{"arch": "vit", "crop_scale_min": 1, "horizontal_flip": true, "parallel_block": false, "moe": "soft", "num_experts": 4, "positions": "sincos"}
Rows from block 3 of a small multi-label image tagger, named by matrix and row number. Rows with one number within an expert belong to one neuron, the router's apart. Each number is 128 + 24 x the weight over its row's rms, rounded and kept within 0 to 255. All counts start at 0. Numbers have three digits each. After the name is the row's rms in percent of the matrix's.
Before each expert's rows are labels from the 100 images, of 14976, where the router gives the expert most weight on average: "responds to" is what is common among them; "patch colour" is the nearest of a few named colours to the mean colour under the peak. Only what is clearly more common there than usual is listed. The data: Sentinel-2 satellite tiles (TerraMesh). In brackets: how many of the 100.
# router: slot weights (model.blocks.3.mlp.router.weight, 4x192), inputs 0-95
# up: expert up (model.blocks.3.mlp.up, 4x48x192), inputs 0-95
# down: expert down (model.blocks.3.mlp.down, 4x192x48, transposed), outputs 0-95

# expert 0
responds to: trees (97); main land cover: trees (97); clouds (65)
patch colour: black (66)
router.0 112:150143101164128142119101123133109139138116093138077104127148112154146122145134146112106113115111100110109114100129146151167129122106155072142107161118109163115134091137136100150135092121131156113120088145148115125120179110132122132158144138143112110122149129105182187108128116151132116128
up.32 114:107157106132125111144111119083143137130116154133105096122129135115102142071089120152095130173142112168120122129151131130116071183138153121133096115111127108127150121118123163083198161100148081083175090114144083163130127127087108140086130151095098117124132075121158094128131157133105114097
down.32 113:121126138125135150147152124082107123088158124080171172104153103158127115137111101135153119144101135118102099136143138133130147141139143122142112156152120098118131173120150135099110097122080111140134105119128116148081144125117130154149084141121145187137116125118105123144108157099173149126
up.33 122:113180138164126092131099113086106130073159136133123143083133139128097142121131102152094088145129125167116119108129096149136086153175142091133132133106107118101139152138118124084160116085148061085163102116170108144134122130084104176113168123085068123174145073135158113131112149131103125129
down.33 115:148135142101139169120132092123109170092141120149138156126172106130149093135085116148144138134130130128115159176158151135080130180104139134191081142140116073135105119093158122124095121136064116139101112125128087138100122164156107172152084172142141138122134140123116123123105145119140138110
up.34 094:136118143171112098144105142102102113105141106120139161080140112103101126144145120161126071103142137135127129102139097131141103144174130094142148135151106138102128143147099092141107130056136091125165133128160124109129124111141128164123150106119054125178155101130135106140158115127121133159
down.34 090:152135080089080128137125123106115196137139132193077137118141111117135095124089120150141129157122110110136160163121147145079114177147095167165108134150105111112122140121149098140096124122072145128104148134132096115121110133152120178136144158136125116140113132140169136115112156111167109129
up.35 067:099139124090151146139134125128126108120104135092117119162147117154173115106106119093113144147100159142135114169172183112108070160118112131096132135134155107152141164063108152146148162109138150122147119094115112102142075114108119113123139155120118146127093168106118127114119137110126112096
down.35 112:142140053105132175063096126118132148155103118143106085113120116108171093136125132133117133128142131134174162146135146139126132159103105117150113124143078129115147106145096100116113160120129141115109147118158096105116113105135095118090130122140143084098108095139120150098128133149092153113
up.36 096:087093134199122122155130157124117122126134125130083153128158117101088137128126090146170066111154111103103144075122075169160126124139157079150118117156132145122116119162131090123114126131158114166153111140175122126111140074123152137142149127128107108169160131137102125118145093140112104130
down.36 096:151157084065113156133153116087133155163126135133089088106125140113167095101114148130146151094141114108183116129114156144128081126171119154110086115130139133084148140107137083122117161149096196138085163170146156093147110142140128126134128142154116147158113122141133140121110092090150133153
up.37 111:154143142170126102140090137116101128091143093122150150074147122107091122145142107162130083116139125121135137117119110129145095141165141107152129152144111132087137137145118094149108138053118089120170140136152111117108135120150118170120133114139083125169138093140134106145156100130141138160
down.37 110:146130081100102144117112133112118184127132133185086117112152100112129073134071118154155112159137123108137154146129147141090093155131111169191097117156106093110135145116150115142087139101067135120106156130130125143134098132137124165124144193133141118127126131137140132112118142130146100109
up.38 095:121138115147117106142140146082089112115142126114089133082160103114113100155103123150163085101145150147114118109127149187112128181193147101140120091149100106135136155145123087134123108089117100122138102119146112112129078108128129156152142116083061133180162109116141147150137128102089126137
down.38 089:157129103118088130132113153133131177108158104206093133111155091132122104134090131130133132144126129175076133174148162119071119200118138121164088148143114100141095111119141110144132125108102161121135102133138063131111129168131114159142134131134131104145134153125184131111105146118135116132
up.39 115:193128109130102117127075108113123153149181119126121106095116095114142130133113135157123128154093134123114107146121164114123125130145125112079125156128080137122143122129121134124106117087115119058117125136145134156135140136104086137114138153134125111102084127110203134113106158123157132154
down.39 098:117127111110142102136131136119108099132164158099167137108100163130134138135173114107117109109108150132159120090132094109156097047153122125130132131129142143132137161116158115135127143165086167141134151127120203151156126120114130115119115141150122164134114131139081096153137108140149105115
up.40 099:132158148164151141121110140130132135106135107116113157098165109107095088165113094142153083122158137115093140109104114164156113171135167103165116140180125113126146135161147099157104117087132114162156122152119096132118126094135135133147126098147104130154149137128116123132141094133141126140
down.40 104:151166103111106124123116110137144168146121130181068092129129109109126098122078122136142130155143117104118163133131138145108066155127113149183099140164112120131167120114136093125100140121118173128106155162172130140169140139123120137126164180128130092121126123119177159103113143129135095129
up.41 110:110112129187148141129122153142114125118161120122111154106151117093107090160137105145161075112167132093106130082081101183155137125144154089167118148165118149113118136176139087145114118110138133160132124136135126113126134080156152125140146112149112107166147135142093149137157094132125116166
down.41 106:149183095080110119133135097104134156150113140174093098131115128080143100106113133139143145119144133078168143124136133154124091135168115155128093103142113130098154144109127085119087135154118185139090170142157147111160118151129129129137148181145130122139105118125136144124112128125143084143
up.42 123:128131111146127121123101145096088101094175118096117121104152122120113093155084127152137100176143121146085133140133136182120149202177137129122116092142127087116156127131158153128132104094123116124161117110145083127129093127116114155157137107088095135156139142113150139153115143095114135107
down.42 117:145114160158142153162130133116149125128124116174117152091177098121144114141066133129115079121100142157087125146139151141097086185105161099158081145126114109146073115112134116125117110101087129133135091135128058142126124142124138149127124158117104116158136157105141143126107152125115097120
up.43 069:097169102090099048150123106128148126142131152095165129113100092118107135106104126163108143133081147126164079112137105129121141121171110151115125104083117119121115172109106135088144128114124101105153131104112121165129139131098103154103105161093122128089124106104147107130112181097128109165
down.43 074:110136097148101135129140133180136128149137098141109132173099148130108173097159168088137150104160087111140121096107097108157150113114130131115157103087128187107129113160126087091149154167123166121117100106140157093148130121156118104132174095155095113105131082177138115121161117146125160150
up.44 078:155120158125117095139155119131103112121129142093181176114133103117154134129149152133152151114100170081157074129157136153100146131168106126122142151089099140103077144128101111067102141122142090099100178100132128107113121168149146139154106113107136157120095113090147111153144139065120105140
down.44 078:154162136111147107136105100128146106120141141124142144079081132102161137143128105111082111138143168149107117097122152151151102122134133134076166128147112135161169116102119155143154113105163139142182113089104125166159112144100140086108135115085132148112095155125130148116099136080102132128
up.45 138:134147145143151111116098100141115129096137113108150094106132137169114133129138145169085123131126101171127102137126101109100117131124157103135140129063123084111111108140155178116175113109152067071112093164167118135114149142088101167109118130089093136126160077132148125145133146122104143110
down.45 116:128162135073174168106137094173095109089137123127159130124138142154166079126097127127140143115124154123133149162170125100122141147103125133139121123112134093150099112082159132127117126148065114131123129102093122123092084160132134130163095163129166187106113160095077101122117089117143111134
up.46 099:183123106114109120136089100143135150152169121135119132115109118111133111114098128137135130171104143143104127148148172115131103141138120133067115142152104150141135120111126129136106114103117133072124132123119126179136129140093120113105168154136137102098080142107198120105078158126162128134
down.46 091:133112089118123110133142160117114129147154157102145133098094127131152126168169112116139105105100120120173106098106107116139117064154127098099144137144137140124134163140124113150118138137102186124143159160120196116173141122109132122105137125162117143152126129133120117119124094125166108118
up.47 097:165162118131137119149136140126099129100146101134170088141129121139110137145130127125133151151103095156203109172120143102061135150117094148135144139099149083111150129133171146140106150111108111106153122151092122116105134104142095119145118126166130148105117113119161086147146123122167127120
down.47 096:144174154101171123115117092119080144106140134092159140135153126140154089147115131138131113135101121109111110137121151166104118132153129123096143109158105105126130113099127110142128097098105143114149120120126109128103094163113091164140094146108126185140114150132133105111087121090169143109

# expert 2
responds to: main land cover: rangeland (41)
patch colour: pink (26)
router.2 117:102166110156121117179124109107139145148120116151117130157134118139089137095082112139126114113102108152127113107131103158147085135149152068104087128113124144103130143150141111090160116142122133114126063131157083109132129134075112148116121145131100124147138073135143126122111141139141117168
up.32 079:115072140156156152152149124135094093142168143129124103127106161115136164103163156106083136111160126093117136102100124107151150092133152130126170145120117173100107144125115114124147130133134144172100133092145186099113140131167098077146125125160139126142115142130090117157170111153110093140
down.32 090:097149122151119120152162123081148138116126114185104171129154134113067111152149121106115118112112122131115107139116116120095127128151138108136078146105124123118099136154131107108137090183116132145098082147164111107118161171097129151150131101108105135147155104109125126135143116123114073155
up.33 094:143107118131137147145134137141129122147144119113128091127115119141150141101133181156128166125136109103159150123121119122102141105094128124110151078131142136134107087103158141193129122132152134110102144167134178127077117119154153130127100178105157142080138162116165119087122107113126117127
down.33 106:115166129113127133112150118133156160148105161135111144120152094095101121135106090081182114120099179116129131121122152126138129122113116118153118123161100096146140151150108086103113127143139133136150132086143141173143143168111112125131125138153159142120108099074100110120126148087133096086
up.34 106:095142141107105114126146142109110070078170177122192161149130119123138120144126136133083109162121121128121123140120099156098125154173122164122121095104165098097139172125156165149132114160118140146137138129137118110149089120122156151146120120110122140158146142135092119160138155090164142105
down.34 102:157100117169146136139120112136112133133127091098106091130139109119148122137144135143135130059122135087119136104132116118144111125105147086142140157156118146134102113144146109134117146107108128140094133146144124092123137090166113106131119128147110110119136137121116122123165113144099131159
up.35 047:150099141130169135130112093180130126139129123058109127150106054147125140111082158142119154144095154115129094164154164127113144158096112121112146129122134138148143099111105173140133145083147125120150169112111125120118112141135129093142101156108114134098120145062151163122108139101134062110
down.35 043:114148089127111125150117131167111137052142095111127136129136129156175142115150137152141137148132098120117094120147121133139093128127142131124140123091128164097147087109148146141150138105125133083139106127110146095127080129121105152093129111105122149152154134126130157141118094165138169138
up.36 127:119139143111164078114103126108120101099139146116128122130164095150155117175105105128108089162127170133082123120123114143099139151156158113091157111122091087139131149125139148113135093130141093079105111095157112138149104100095127163129165169091125157142148136106130143108103184112102116109
down.36 137:091120151148081131166166151115130132133139157181112097165107153125094153097116117141139147118140137117116152107117119127138129147144136141149142102147169167174139176121146101127080115191129123183105161125107130099144146096147131093169118134143145107139102121119134108125124126142146097152
up.37 126:117105127164119129122160145118103110118152141109122138099107157147110141148165192158116125101158113103134103073059089153123128096172137123131151142110133148095095149148134098154131070151143111115088131146148169081126147126172158134165098117117109134142159143139126137160177110108159133169
down.37 127:090141151156139151131117109144148127139118093126127108133164121112096112119131118127140136089123160126117121114138103144137117117091154100177133131176133108146127127161155115111131137120115111159132098123104132153117135121133117101140104119143109125100132092081105105137160136173099073151
up.38 091:139187121101151093125110101146132148141101129125115120137119120097120139105131088091188112122123143149163157163192147088154114118078099130144133107147103104175126097122135107133091176090136127116139134126114134165140126133108086162099139136142149130080133107128157108095110134144131124127
down.38 086:140105155128129141113091122180125107149144130105173129143099132124145153135146164160112151133144135110131096094093107130123156071168163135139165126106114137092123160162119134130155144102144142134144136090109162143147082111163095094169103116101113104122121138151119113175161141143130142134
up.39 061:179130117119124091115143131139113114128115091072147128122136074108154084153093158107145115115096184106110119128167145156126142144153135104117127095148104122122144083137098124134097098094140124119138152085135123097124090159127140133155098106097114118129113144098151160123118152098116096130
down.39 060:092174092104071082121158134163090137126116136113135101139116138140145148108181170100107153085134146126150114111115114135104139084154093140136154052120127140102107081111145115141127106153154168145148146106122169094126112145143101132153110146104119126076152128154122155136168130155164159151
up.40 099:111149144167136111181152101093090118112130137094147150110149145151132138109118156145102128104121121120117097088101097153115122106195183106120116147074142151091117176142155128135145080151150126147130113136165147112112125150141123155180061154109109155168154132122107137178141120123141104147
down.40 101:134149143117124108154103084136125136119129119147086043144139100164091133106117108145126166172102120118109128150178143123108136137097132138146151145152149088135176093110139163093132118107085106109115108177129125139101146105125120134129164158124139152113116111114150139133121161134130129125
up.41 046:154123143126130122152131110165109122148144139081155115152121096135147118106122147123139148120113140076138112146141131131112129117135097126082148127104124133120104122108151154186142131135184146137113149131120163134078090134122113113152108157135167148090143184072113101124138136105154094111
down.41 056:131089166132155150148118117094076110099164107101150110134155110123138144134106155159061141134132097117116121182110150144105131157106146142118152128117139130110157135093155152144131115118110125174131152136125117126118132130146114092130093109124120114132130128168117138168125116153121175104
up.42 105:131132153084167143061120117124143143152098116130108117121134117171134093164119120117169108096107139125130145145132136118114143126072129123165124123176091107143125089140132135138107124129135118095090115154136128115129132110131151155090114164118131119106172102134099152108136121137095141072
down.42 105:158123152131112120096140148161094122130130139092137143144134115120165146149146118111146173147106153118153106132101167131131171106140104145118180161123148136108136144115098145135094156082113126142165173083083155152081090098169091104167117086156153116110073177110120100124142102103095132109
up.43 112:106107136165137129119154151126112095098168134085139124121133129166127137167147158149101110129145103113122105084060089116108117114158129135121169151112145107100119149145154150166139092150138101116115134169138149096136134090147155143129104133102109156150169151135090140155174102097156132143
down.43 120:125114130137121140174127126148125144156113076142118110129160132147106096116128150149141141065111143140125126131114103125139118124110160097179137143177142142136131120156161115133121122142100114154102109126085132140103131117167113095139114120166101117102133111119114120137167116176122091157
up.44 086:133185148112165106127123101136136144122067135123124127130137115082123146102134085087178113128129155138159161160205148095166102123081115127142142088146119088168137112115114101128105192082130111112144136131109136152132097147104078148109124128135130139098131114125139101112117122141122120102
down.44 081:138111138115136143113106110157118132161139153127173127142079159117155154105152157157102154131145124095139117098106107143111130077163157145134151130102129150075127158154123149120149134124143161141147143101127164135141092132166096097164099122100132100126138134168132110175153135168139140146
up.45 046:147125130109143114118145103143127148136121118049106112136141072111139117125112123112152130120105121105121115133146152109128124152131119144112152137145107097185147139135127145149127146126170151162139162144134136123124076130129103113137110144128127134087124162037112151107122145123171081114
down.45 044:157078135145129110129102119088164146142094106089117111105153122097135099119083144125150089107141093103090125113123105109129105113119119145123161141133105130164152113116120134133139108097102119113131156113095134164153162103156151127106138172119113172112121146129124133143156136152143165080
up.46 125:112090172140182095131119099145123087126144110124113168156157131121106117122110117132141091144144122120099168127157093128138111168127138127127125066134111091152097097128174144129123125140167125133087123146173103092169107111111187150111157163075123115122158119122090123119121136134126114116
down.46 119:146119104126121124133189134120112155158117120105122119123111117139160131124135133104145182082106130103194083115108147118104149097150119118133140166123141161106113177133136096126095139141108147146118163113091167124113157136204114126165080141189153145119118137104101167147159076127130113159
up.47 138:163099130108148151145109120110099112129153117134152174139139122131171105128084132121113137142109109117108166154157150130137119149133148147077095124139151133115134120092128146163107139126122152162139166121106105140131120151132146096149120126177146121124077183120134089115093098132152122090
down.47 122:108142148135150132152137107122138112113105110150154151144110165117103102103150161128112126108188166133130100121145106151117120131159134159186148140105113150131085142137116117134149125162167124146100108116116137116147144118155161131128090123112095122144158105129090131171188132141130062151

# expert 1
responds to: snow or ice (71)
patch colour: brown (66)
router.1 070:133164103108104087108158164139168187080116123125125140104127099147142162141158084100143136138111122129161108094125116093132126103154063083100142159104151106123137138139132117130114129154158112135160159135142167145101100155117109140136144121114134139140112166143121114083104138092123172123
up.32 097:182104103132117150120097142182129149119163101136127138166107118138133108138117109119130119179155123098080161133110125101150143126095116128119128141154133127131154121142183149147113146134151140146115155145108132151109135121119125102142150130154178103100111186109154125071089127144151106136
down.32 096:128105132155133153166138114129145118121101110088097135184165137130148149099090118107098119127089086134102134144135097076159119087105146089083104126114108140120126120112154137140144120147099144140135118153112100143118138114147126126141096123145122131135115167113109106117092114172148110127
up.33 135:141139133175129106163117112142106097112133115122164173118160147117099169099132159155130128131111123117153153135152094154155119131152127150121142101120140131095134110122103103144112123102150117150184152118169113102089113155148094131156094120140105131151137121121160099176148116127164117143
down.33 125:099112104090089164104169173109136108180080152154112135145113139139159131123129133097129134147143122093161136102070118154128123119133114162144137075151148125099162131106131089127107132171096143116099137148119158099112105070115161104153104152168139125131107116172112148118141115113131146126
up.34 062:149104120130130145163119086129139152162108109092089096131151089110158142091092147121090131132091134134110108145176155064156086158124133121129130116150127106176137114118139110128156164130157144118167129122136114127156091102119134116103114178096102120100130141067157134118126158135134068142
down.34 071:145134166120102176080131134130150153106116137110165157132147100118155146148102113072129076106116126108135121150124140097112148132136147071122137178126100136112169114156142163150114116125152123138143142142107112132119145157115125095139120107174114135155137161143112110098097145117136155082
up.35 086:164122076111150094118071113102101137129141077118106068122160120127131084132095141154133141145106138131100133156161135145131134161151147063113101113132134102146136092124146162165138115099135152095144109134137098152100120137096111145129150123116119107098107148113166123107078122141087114103
down.35 085:116124072119075093132138153109145167170133126175106069121099135111093123122116125143125130117092119171127112107115122108105115113170112092108131134101112130140153140148089115115127158126102113097158117132122123143147130102110135122095147125125119084113114114138139136097149138133097136155
up.36 091:157153132159129169121085121146133153124143113142125122166123137124137118125119106125102126187158100128096138144120145103147122131072121128130141145133150126121180131142148173103128166089150127118137122147105118151104110116112090102118162123148160097104101118124152125097109139147135116137
down.36 090:145111103160163172146133105146126099123075094084113111201145163138147158097095154113120146122115099126121147148131095090168142095097138104090122115123100142128144099112131128144172126158097141130121101135133082107097111111139113100129111120153115155137100151145085113109117094150146140099
up.37 082:127159095102158143139130126194155140123140102076148140136102136159159128143126169140135125142153144154126111139131106125150151108116153121118142136116158097145121128118173141172199133152171120113116075108100138091132114145098133139132097113115130163129153184134160175095114119102179136181
down.37 087:118155091096174133102097115138130098142132154159146139161095162116131096155129143143145109154174121136106171122128131166173118132140110191139102137143144138133155116095126108161136074157128175143166127115140122096150137120110123125138156104121173113122117131148109135119117128104162148123
up.38 092:146140104140166131142113121171124100112130066088168145142140164168139126120126150134114123131153101121132157138147087104146120105125168140141146119111130099101139095125190151177152123114127135130134102166130127104104129164119140140139080128119114178116151132149145125162114088127176143152
down.38 086:113142078096111127112121155132129126171105135189127123152112156129077105131120139136141128140148119121140140100109128160153130123150107182104105072124138166103145089093133072151149089163118171113138107132125137103117118127121138123148147134150132087140097112136147140117122142111165127151
up.39 123:119156126098098114127120123130130163116128137133124104148153106144137145108106116123135131154049112162135138160157152108141085133126125103086084131130156111141164131105129152149149136115121140136192131117121062148133114178093092144115127115110136152127114146118149125094072125127135135108
down.39 111:122125160167149185147155119098138129082127107157116125137155123167128123112129108111143148133132107152159126156144151121143107206100121135167102130132161099152122122131152113119135144150100119144117088166122049116122116091125145136118097166133128133138135112118110128134143130092118138138
up.40 062:122123105108157141137081095096151152165133111082127122132133065149136105118074120130086126129104131139112098145164163138146087123109138102114119153143100111134133153135098133163144158094138168119171143112127113113151102127109120146107147140135110133120105127072144164127121167121155074139
down.40 079:112171118100145084150118129152128120127105166083140112155173099073121131129100138135146094121114176136126132083114092146114115097150167070123134115113123120117158136157133148143145125116181115111126111111137143156129122166103099178150120161116110153132144141101148119152133144143111111077
up.41 096:134142099104155138132133127182145139123144111056138125134104137167136127133122165150120127140152150162130127149116106121132139097132154122115154133119155095172126145109189145169169108160183112119118096116098142101135123150109133134147088107113145163113151189137165147093110129094179133184
down.41 094:125145093097165114111100107135148117147112155174135149146103164127116120166129137135140112152176145126122167133139137154176113143163100190123090112135134154141146103102123093152155074159135192119148131120138118095151139127112131137123154119134162104142119131142138148121095136103150132136
up.42 072:160103148106129128134093110114126116149120138114102053144160118137140117117081126123112131143093150139111128181186171152160101169128147134115088097152157104156182113061131139127143129122113152125140140104113084123127101145114101123151107125138131124150091169093158140132097153129135096099
down.42 080:140107172148119133127122106113113130147153175145180171114112099128161137111112120174112176113104119055108127115096095142080131114129133145120129142127114145099104171138110135133075085149140109142084167140136145132144160164142120152148111159150154121100132112116142109130147126153119132110
up.43 100:148153146159157156146093101134105115119139128141139107161160147113135118122117115151084126179162115107091153137140117129169111142102157129142133131125158134105190124122158160111128159089140143137150114167107115155105127113113083118147150127143148115110111117131140117136121144161169111135
down.43 099:128128081134148154132115109127152101144101089101130117193128200125133113110103186128110111106135114122124107111128088099154148072123135111068133094128106184107129113119117126140153116140093126094110142111127118106118116145135139098108134131138090161119104133181100115117126110171146134127
up.44 108:134128145194158113145088119134121084111117082078173181118137164146136158105139155153131124109143083111157128118159090124153127099138135120148130122094120127086095076132098122134150126094136146123151112141190132101097121177142140161124093101123076149146135086141132110205140111120155135142
down.44 100:103118086076088134105133142146123124192093147154123119151109156134127116120123149142147164161149114111141164105125109155155127110149097181126110068133154146115160094093126077141113116171127165121120122148103167096103118104118143127142132143155150111097122123160146151097119111130179152149
up.45 088:136148091103156132139140124182146142130142118044128124126105133172140138134119149142129134128150147158133105135126103113128148104127155108108143137108140103168129146111185140171182116147179118111123095113109136099149126141113134133146080124110135165111151191131170156107113120097175136177
down.45 088:128154079090161132111108125140126130158103137177118119146102153114104117156119122136133115148174135137112163126131141158166116136166097173124099099138152156137163094104119098150145078154140194114168124114140111107143134127096126141150159115125152101137127150133137151111100139102158131124
up.46 090:124151136119139114121134109155123127121098094083135128143144131168142149133117160111134123144109119101134106124116105120122124109126169117093138118099095103091154114128153154160165099122116136072116086140127108110147140168105163138128093116104115180107141123132156163152108105082152153110
down.46 090:113140101115156165131123112103143125113110121170104122135127133142114141119102149129135136152141110150135100135143137130164103167132087161091120097121147162133168086102125106139167139146107152090137094122110112086124107106102146123103146143138111111138108101154126147111118118100129149143
up.47 097:132143076104129175118138148107099147151127105158119113145097100165128094163131117102127141132156127126141103139077163137131147136128117154164133150157145154116143147162137104129105142131111147133107130138098142126117130063162119115127131139169148086109119114134134151109155125159133115167
down.47 099:118085120158154128165117116131160091161105132085106120171123154130126152105110134111086103119122120134063119129148105114148125099125164095073113108101103149137118118127135133138152111128134113129149119145141103123163129104099141087161145111096116134148122138157155152138105115144126127132

# expert 3
responds to: water (81); main land cover: water (78)
patch colour: black (45)
router.3 093:124147118122111147144137125143124109166118168182135098141105127112111124087149132161115187119152114123174120142112129161082142173111082138163137131125151157116127133114133125118117137117105115122113162172102172123102132090168134100132135121156148089091107111129128117137157130138139126141
up.32 100:117145126120154137086142154176132123114131148113120156126137125094138104178142093112217125115146166138125144121131134148120167143117117143137145134148122106169138130157108123141110159110144104156114129086117136160118112102132112114135133070126152134105131143134106127115138101122077141089
down.32 094:113126133150124119152096099127153117097122118179120152115128131177129187099146160129102116141131101137126097133120126127148088199135122157154113130066156155099121140112127135146183077120150149097152102111129074076143115147141145138131127129085099108156119122104133116137151123129167118164
up.33 105:094129113119101143134191186132143131109127123135122160148144104117109121152125087083168137117130161147151104128095133142101174150141087136140124165130151120137143180174106099100121153148103123158145115070100142162132128100145123107145133094169122145131129152134102106140156115110100142119
down.33 096:152135113120130115143086079113132133111126103187102133128142116170134149116117151113101125156131094118120089159135171118144089215122123157139121164090126152098141105106118169173171095108095199085158118134131057108139113176129117148122157143117112125134105120091137137128086147138155097141
up.34 055:148161166156146116156146127148138152122143130050124138138118101137167167104096129125120139110096138138129115146131135094137158123095148100062145164104141108160151136126123152156153134131172101112134083097113136134121120126129135118161090154110112126119133166074170104094119137103147086138
down.34 051:133113137156107130149114101101147136156125096100127107155125164099167116091091135115087148148115105113112148128132144098144127105131124136098138126142147172091152107118098129087117125136121139122156110108091157128138133107146182124109155141095126108076117126154107066151157170112140156129
up.35 094:090119133133089124142164178134159138096129125123148172149147123107100137128108098125175123133132135141141117088100109127100155145139101139134134144133153101115153174168113122104121139143122098153156107098102147189106109108127156114127127106132125156111137143129104087151154121087113144107
down.35 095:142152130138149123150110095071133126123138107163119131133139115165125160122121141097095125127119108117104075156135183109147097165132142139121122167093115175113152140108133176150161112105092190118169140142125070102122119170136118110131141120126110135162073130081112113140113131158141094135
up.36 109:146131123129080079106138160134133153124100121134108128129149099108109139112125095127166108134112120163157118146137148089090129146134086146124126126117110083143114134143105116122130177105139094110143133129128124182119073106130135149119128136095111120101120122128153094115145119120085166124
down.36 110:104125122146184141153098079118143105108114142135136138093094137163114143139126155141121108106161130129106087079136119123158112178126150140171140130112116140126110147117114153161192094109103149105144076097137077129153130138128131136115133143079105171130149087149101144161150140133126135113
up.37 105:085124123132100142163153177120168117100119118144145171155146129110084131106114096122154125148140129158150130113128101121111127160115112145146124113144178090125138157154119116102137172140116095147174083106107131185126128092137140128117119135150104133125144117141105096157159096113132136121
down.37 101:156133108146155126126110087096119135118141100147107114125141118163139120137118136098121121122102097101113070150139173138148131157131121138121120161115072167106146108117112145162137095103096202125146155149151087107109119179133101123151149107116129134166086134064093137136105129154160106142
up.38 113:162122153186090129127124143111145135091146133138149146106120109108132156109128127165078097131091092134126137127123099106162106107121124114102123151126119140109171124134095116149138144111142131131152174155172116130125125131128137136119136135131117101155108126125141106067110131141156121144
down.38 137:116133102129109085156107130119160106173099138133153131099079141104137144127113141138131126136089142084115117084124091122148141082122126114097148114112113157128114127134113130097105113141076117100118127110134164166102151127103117131147150147134136147089135109116148130122135179167108095111
up.39 099:114150124111151135084132156169128124127112158117124146117148130092136107172139102122218123119148157127137143111131130155131156138117113152146143116147126107157124121150104130145099152108139107141109124100124130153097093103130112131122133084126154129104141137139109126131144099129077142083
down.39 093:108135140139124128138106120122130129092126109183108178128132132201134172116138154117099116144148104142117115122116134129145114196124130161160121137063151160092123135135127143156180070138144141107158096117117068095154130139142133140125136116104109111154136121114130115127130114117177132168
up.40 123:149172160106139161115097095136148115125107181135124123133137114112164119129110139149144125177114165122128135158135188163134065149090135136121120112143163117153152121105119148132118139093115082088116151111118103168113088110108126108096139146117160108105097144113155116112096155142088110071
down.40 126:074146155163164145114124113141119093101133152102154165103109132140110134133142111113152078102124156142121122092116102136160132097110143126153150131135129130151144167168106131154150106112123104150146103091130123112145130120127112126121109111084122146167145098166084128150153117142121157122
up.41 115:155134093122128156169106113092159126151122116134109073121114134152094136105116156115091151143128119159145115193163164130102099154105159123134101106147144125139165100096156142107173145098105138099150119165159101103129141143119117110113113142115103126131119098122169157135095176135132099130
down.41 109:138140156131102128086160155132118159086159106088146119116125102126146135166145111117128108091135135135121120124109133116126139106145108063120119178154091113118154137199144138111125138133160107147121141130161114112151164147104111154139101087114130114155139124168109147084111116117119179116
up.42 084:083120160155112088112169142166152122084146149093125139118125121107106179133125140149128119137112132119132096091084095114111119112153133117078133117093158096124130172153122132149154103142134091113121118097108138162157118134130120129138109135111134177120157175101133124128149095093104120119
down.42 071:107128138091125149156134088128096131154142123134132097156135126153170108113044184155096175137102124110121140142119133135172073151108177108121088105140163144101136142089148136116107126140158131139099107136095096094105139141158149120130114162133169106124130140111124163158136122142157101143
up.43 076:103164146131156118157124079136125116115114146110125120121157114104163128161098126084107141134120156143122107138162131150136107155145172114131118123102123103154149192119121150131177089120106119138161082102135108127155093115102091118161099133058129192149150154106120129173121127128096096106
down.43 079:129077165144133163165123115118125084144111143102153128133120140107173139107126150142094112114117091079129138113141127149127113087117166143118123153132120137121132138104119174124119135125131165107142158141115162144158136092162160100103128158133122128120120108107106126158129122144103093096
up.44 094:119148118113154131093141165179122124131127153117135152112144129082137110169141099128203129105144157134148148119130138151118176132131112150144139139136125122157124127154092120146108148117146110149116122098119137153105101100141111139133123079130145136111140144140106120129154096128085140103
down.44 091:122140138141112119153101113140155118100125123195114177138143121182120168109120149108107113144143118136116106125130115119139103193121139161143118142075141151105130136127130154154171072138143148104153097128127044095139116138131135159131127124101102109140137115093131117134129110134171119160
up.45 093:129139125127139133098150181174128134120134118120125144129142125101113112185139079099193125108142153140145141131131128143122187142112104138147129139148109108150132115176101103123104174113140122152122123100128131169123134094140113126135133075148143134114134139139101115127150096124070143100
down.45 087:117142135122127108135103092116159109095116133196115171145146132190142148110128154124104118135124094128118102129117143127131098201125119164157113139061152142103128136118124161162176063131125150080149114109121056107132113152131134159130123131081113116120120124093128122126126132131164115143
up.46 082:143123145176140090146146088152109135104119095118125149132155129133097170094114113118126109144118122144122151123178079110154117159131133135124114090114096076123147093115121097108105131163215108123140140102167090116156149126103116144121118170132172128109176111115139093079124088130133086125
down.46 084:130105106117102151091115132125136125146098139121119137131127130122134129091146141149093145149121117160183108193149188139074119176136078155166107122090127133128117096099096124112162141103087129117158109136126079140148098130137114166112126087099105109130098130119163136129142138085112167152
up.47 093:124112164171087120141158125088122142102129135103116171090144105119120161134121142144136130111077095108144050114113128152123118142164112120069116157103107125103123142146098114117140088133128091098122127124121112111151144135136148130141111129140103150160136132105156130133140083090151124154
down.47 093:152133143119135162120181136114141125090161124111124097104141119142140096154101109151124155071104095092149129156101159106086138139118137122123110170107137082101110141148158156141119150141124107125114154168088127123096131123159125122122091125151157152117143137160077113134174101099164173132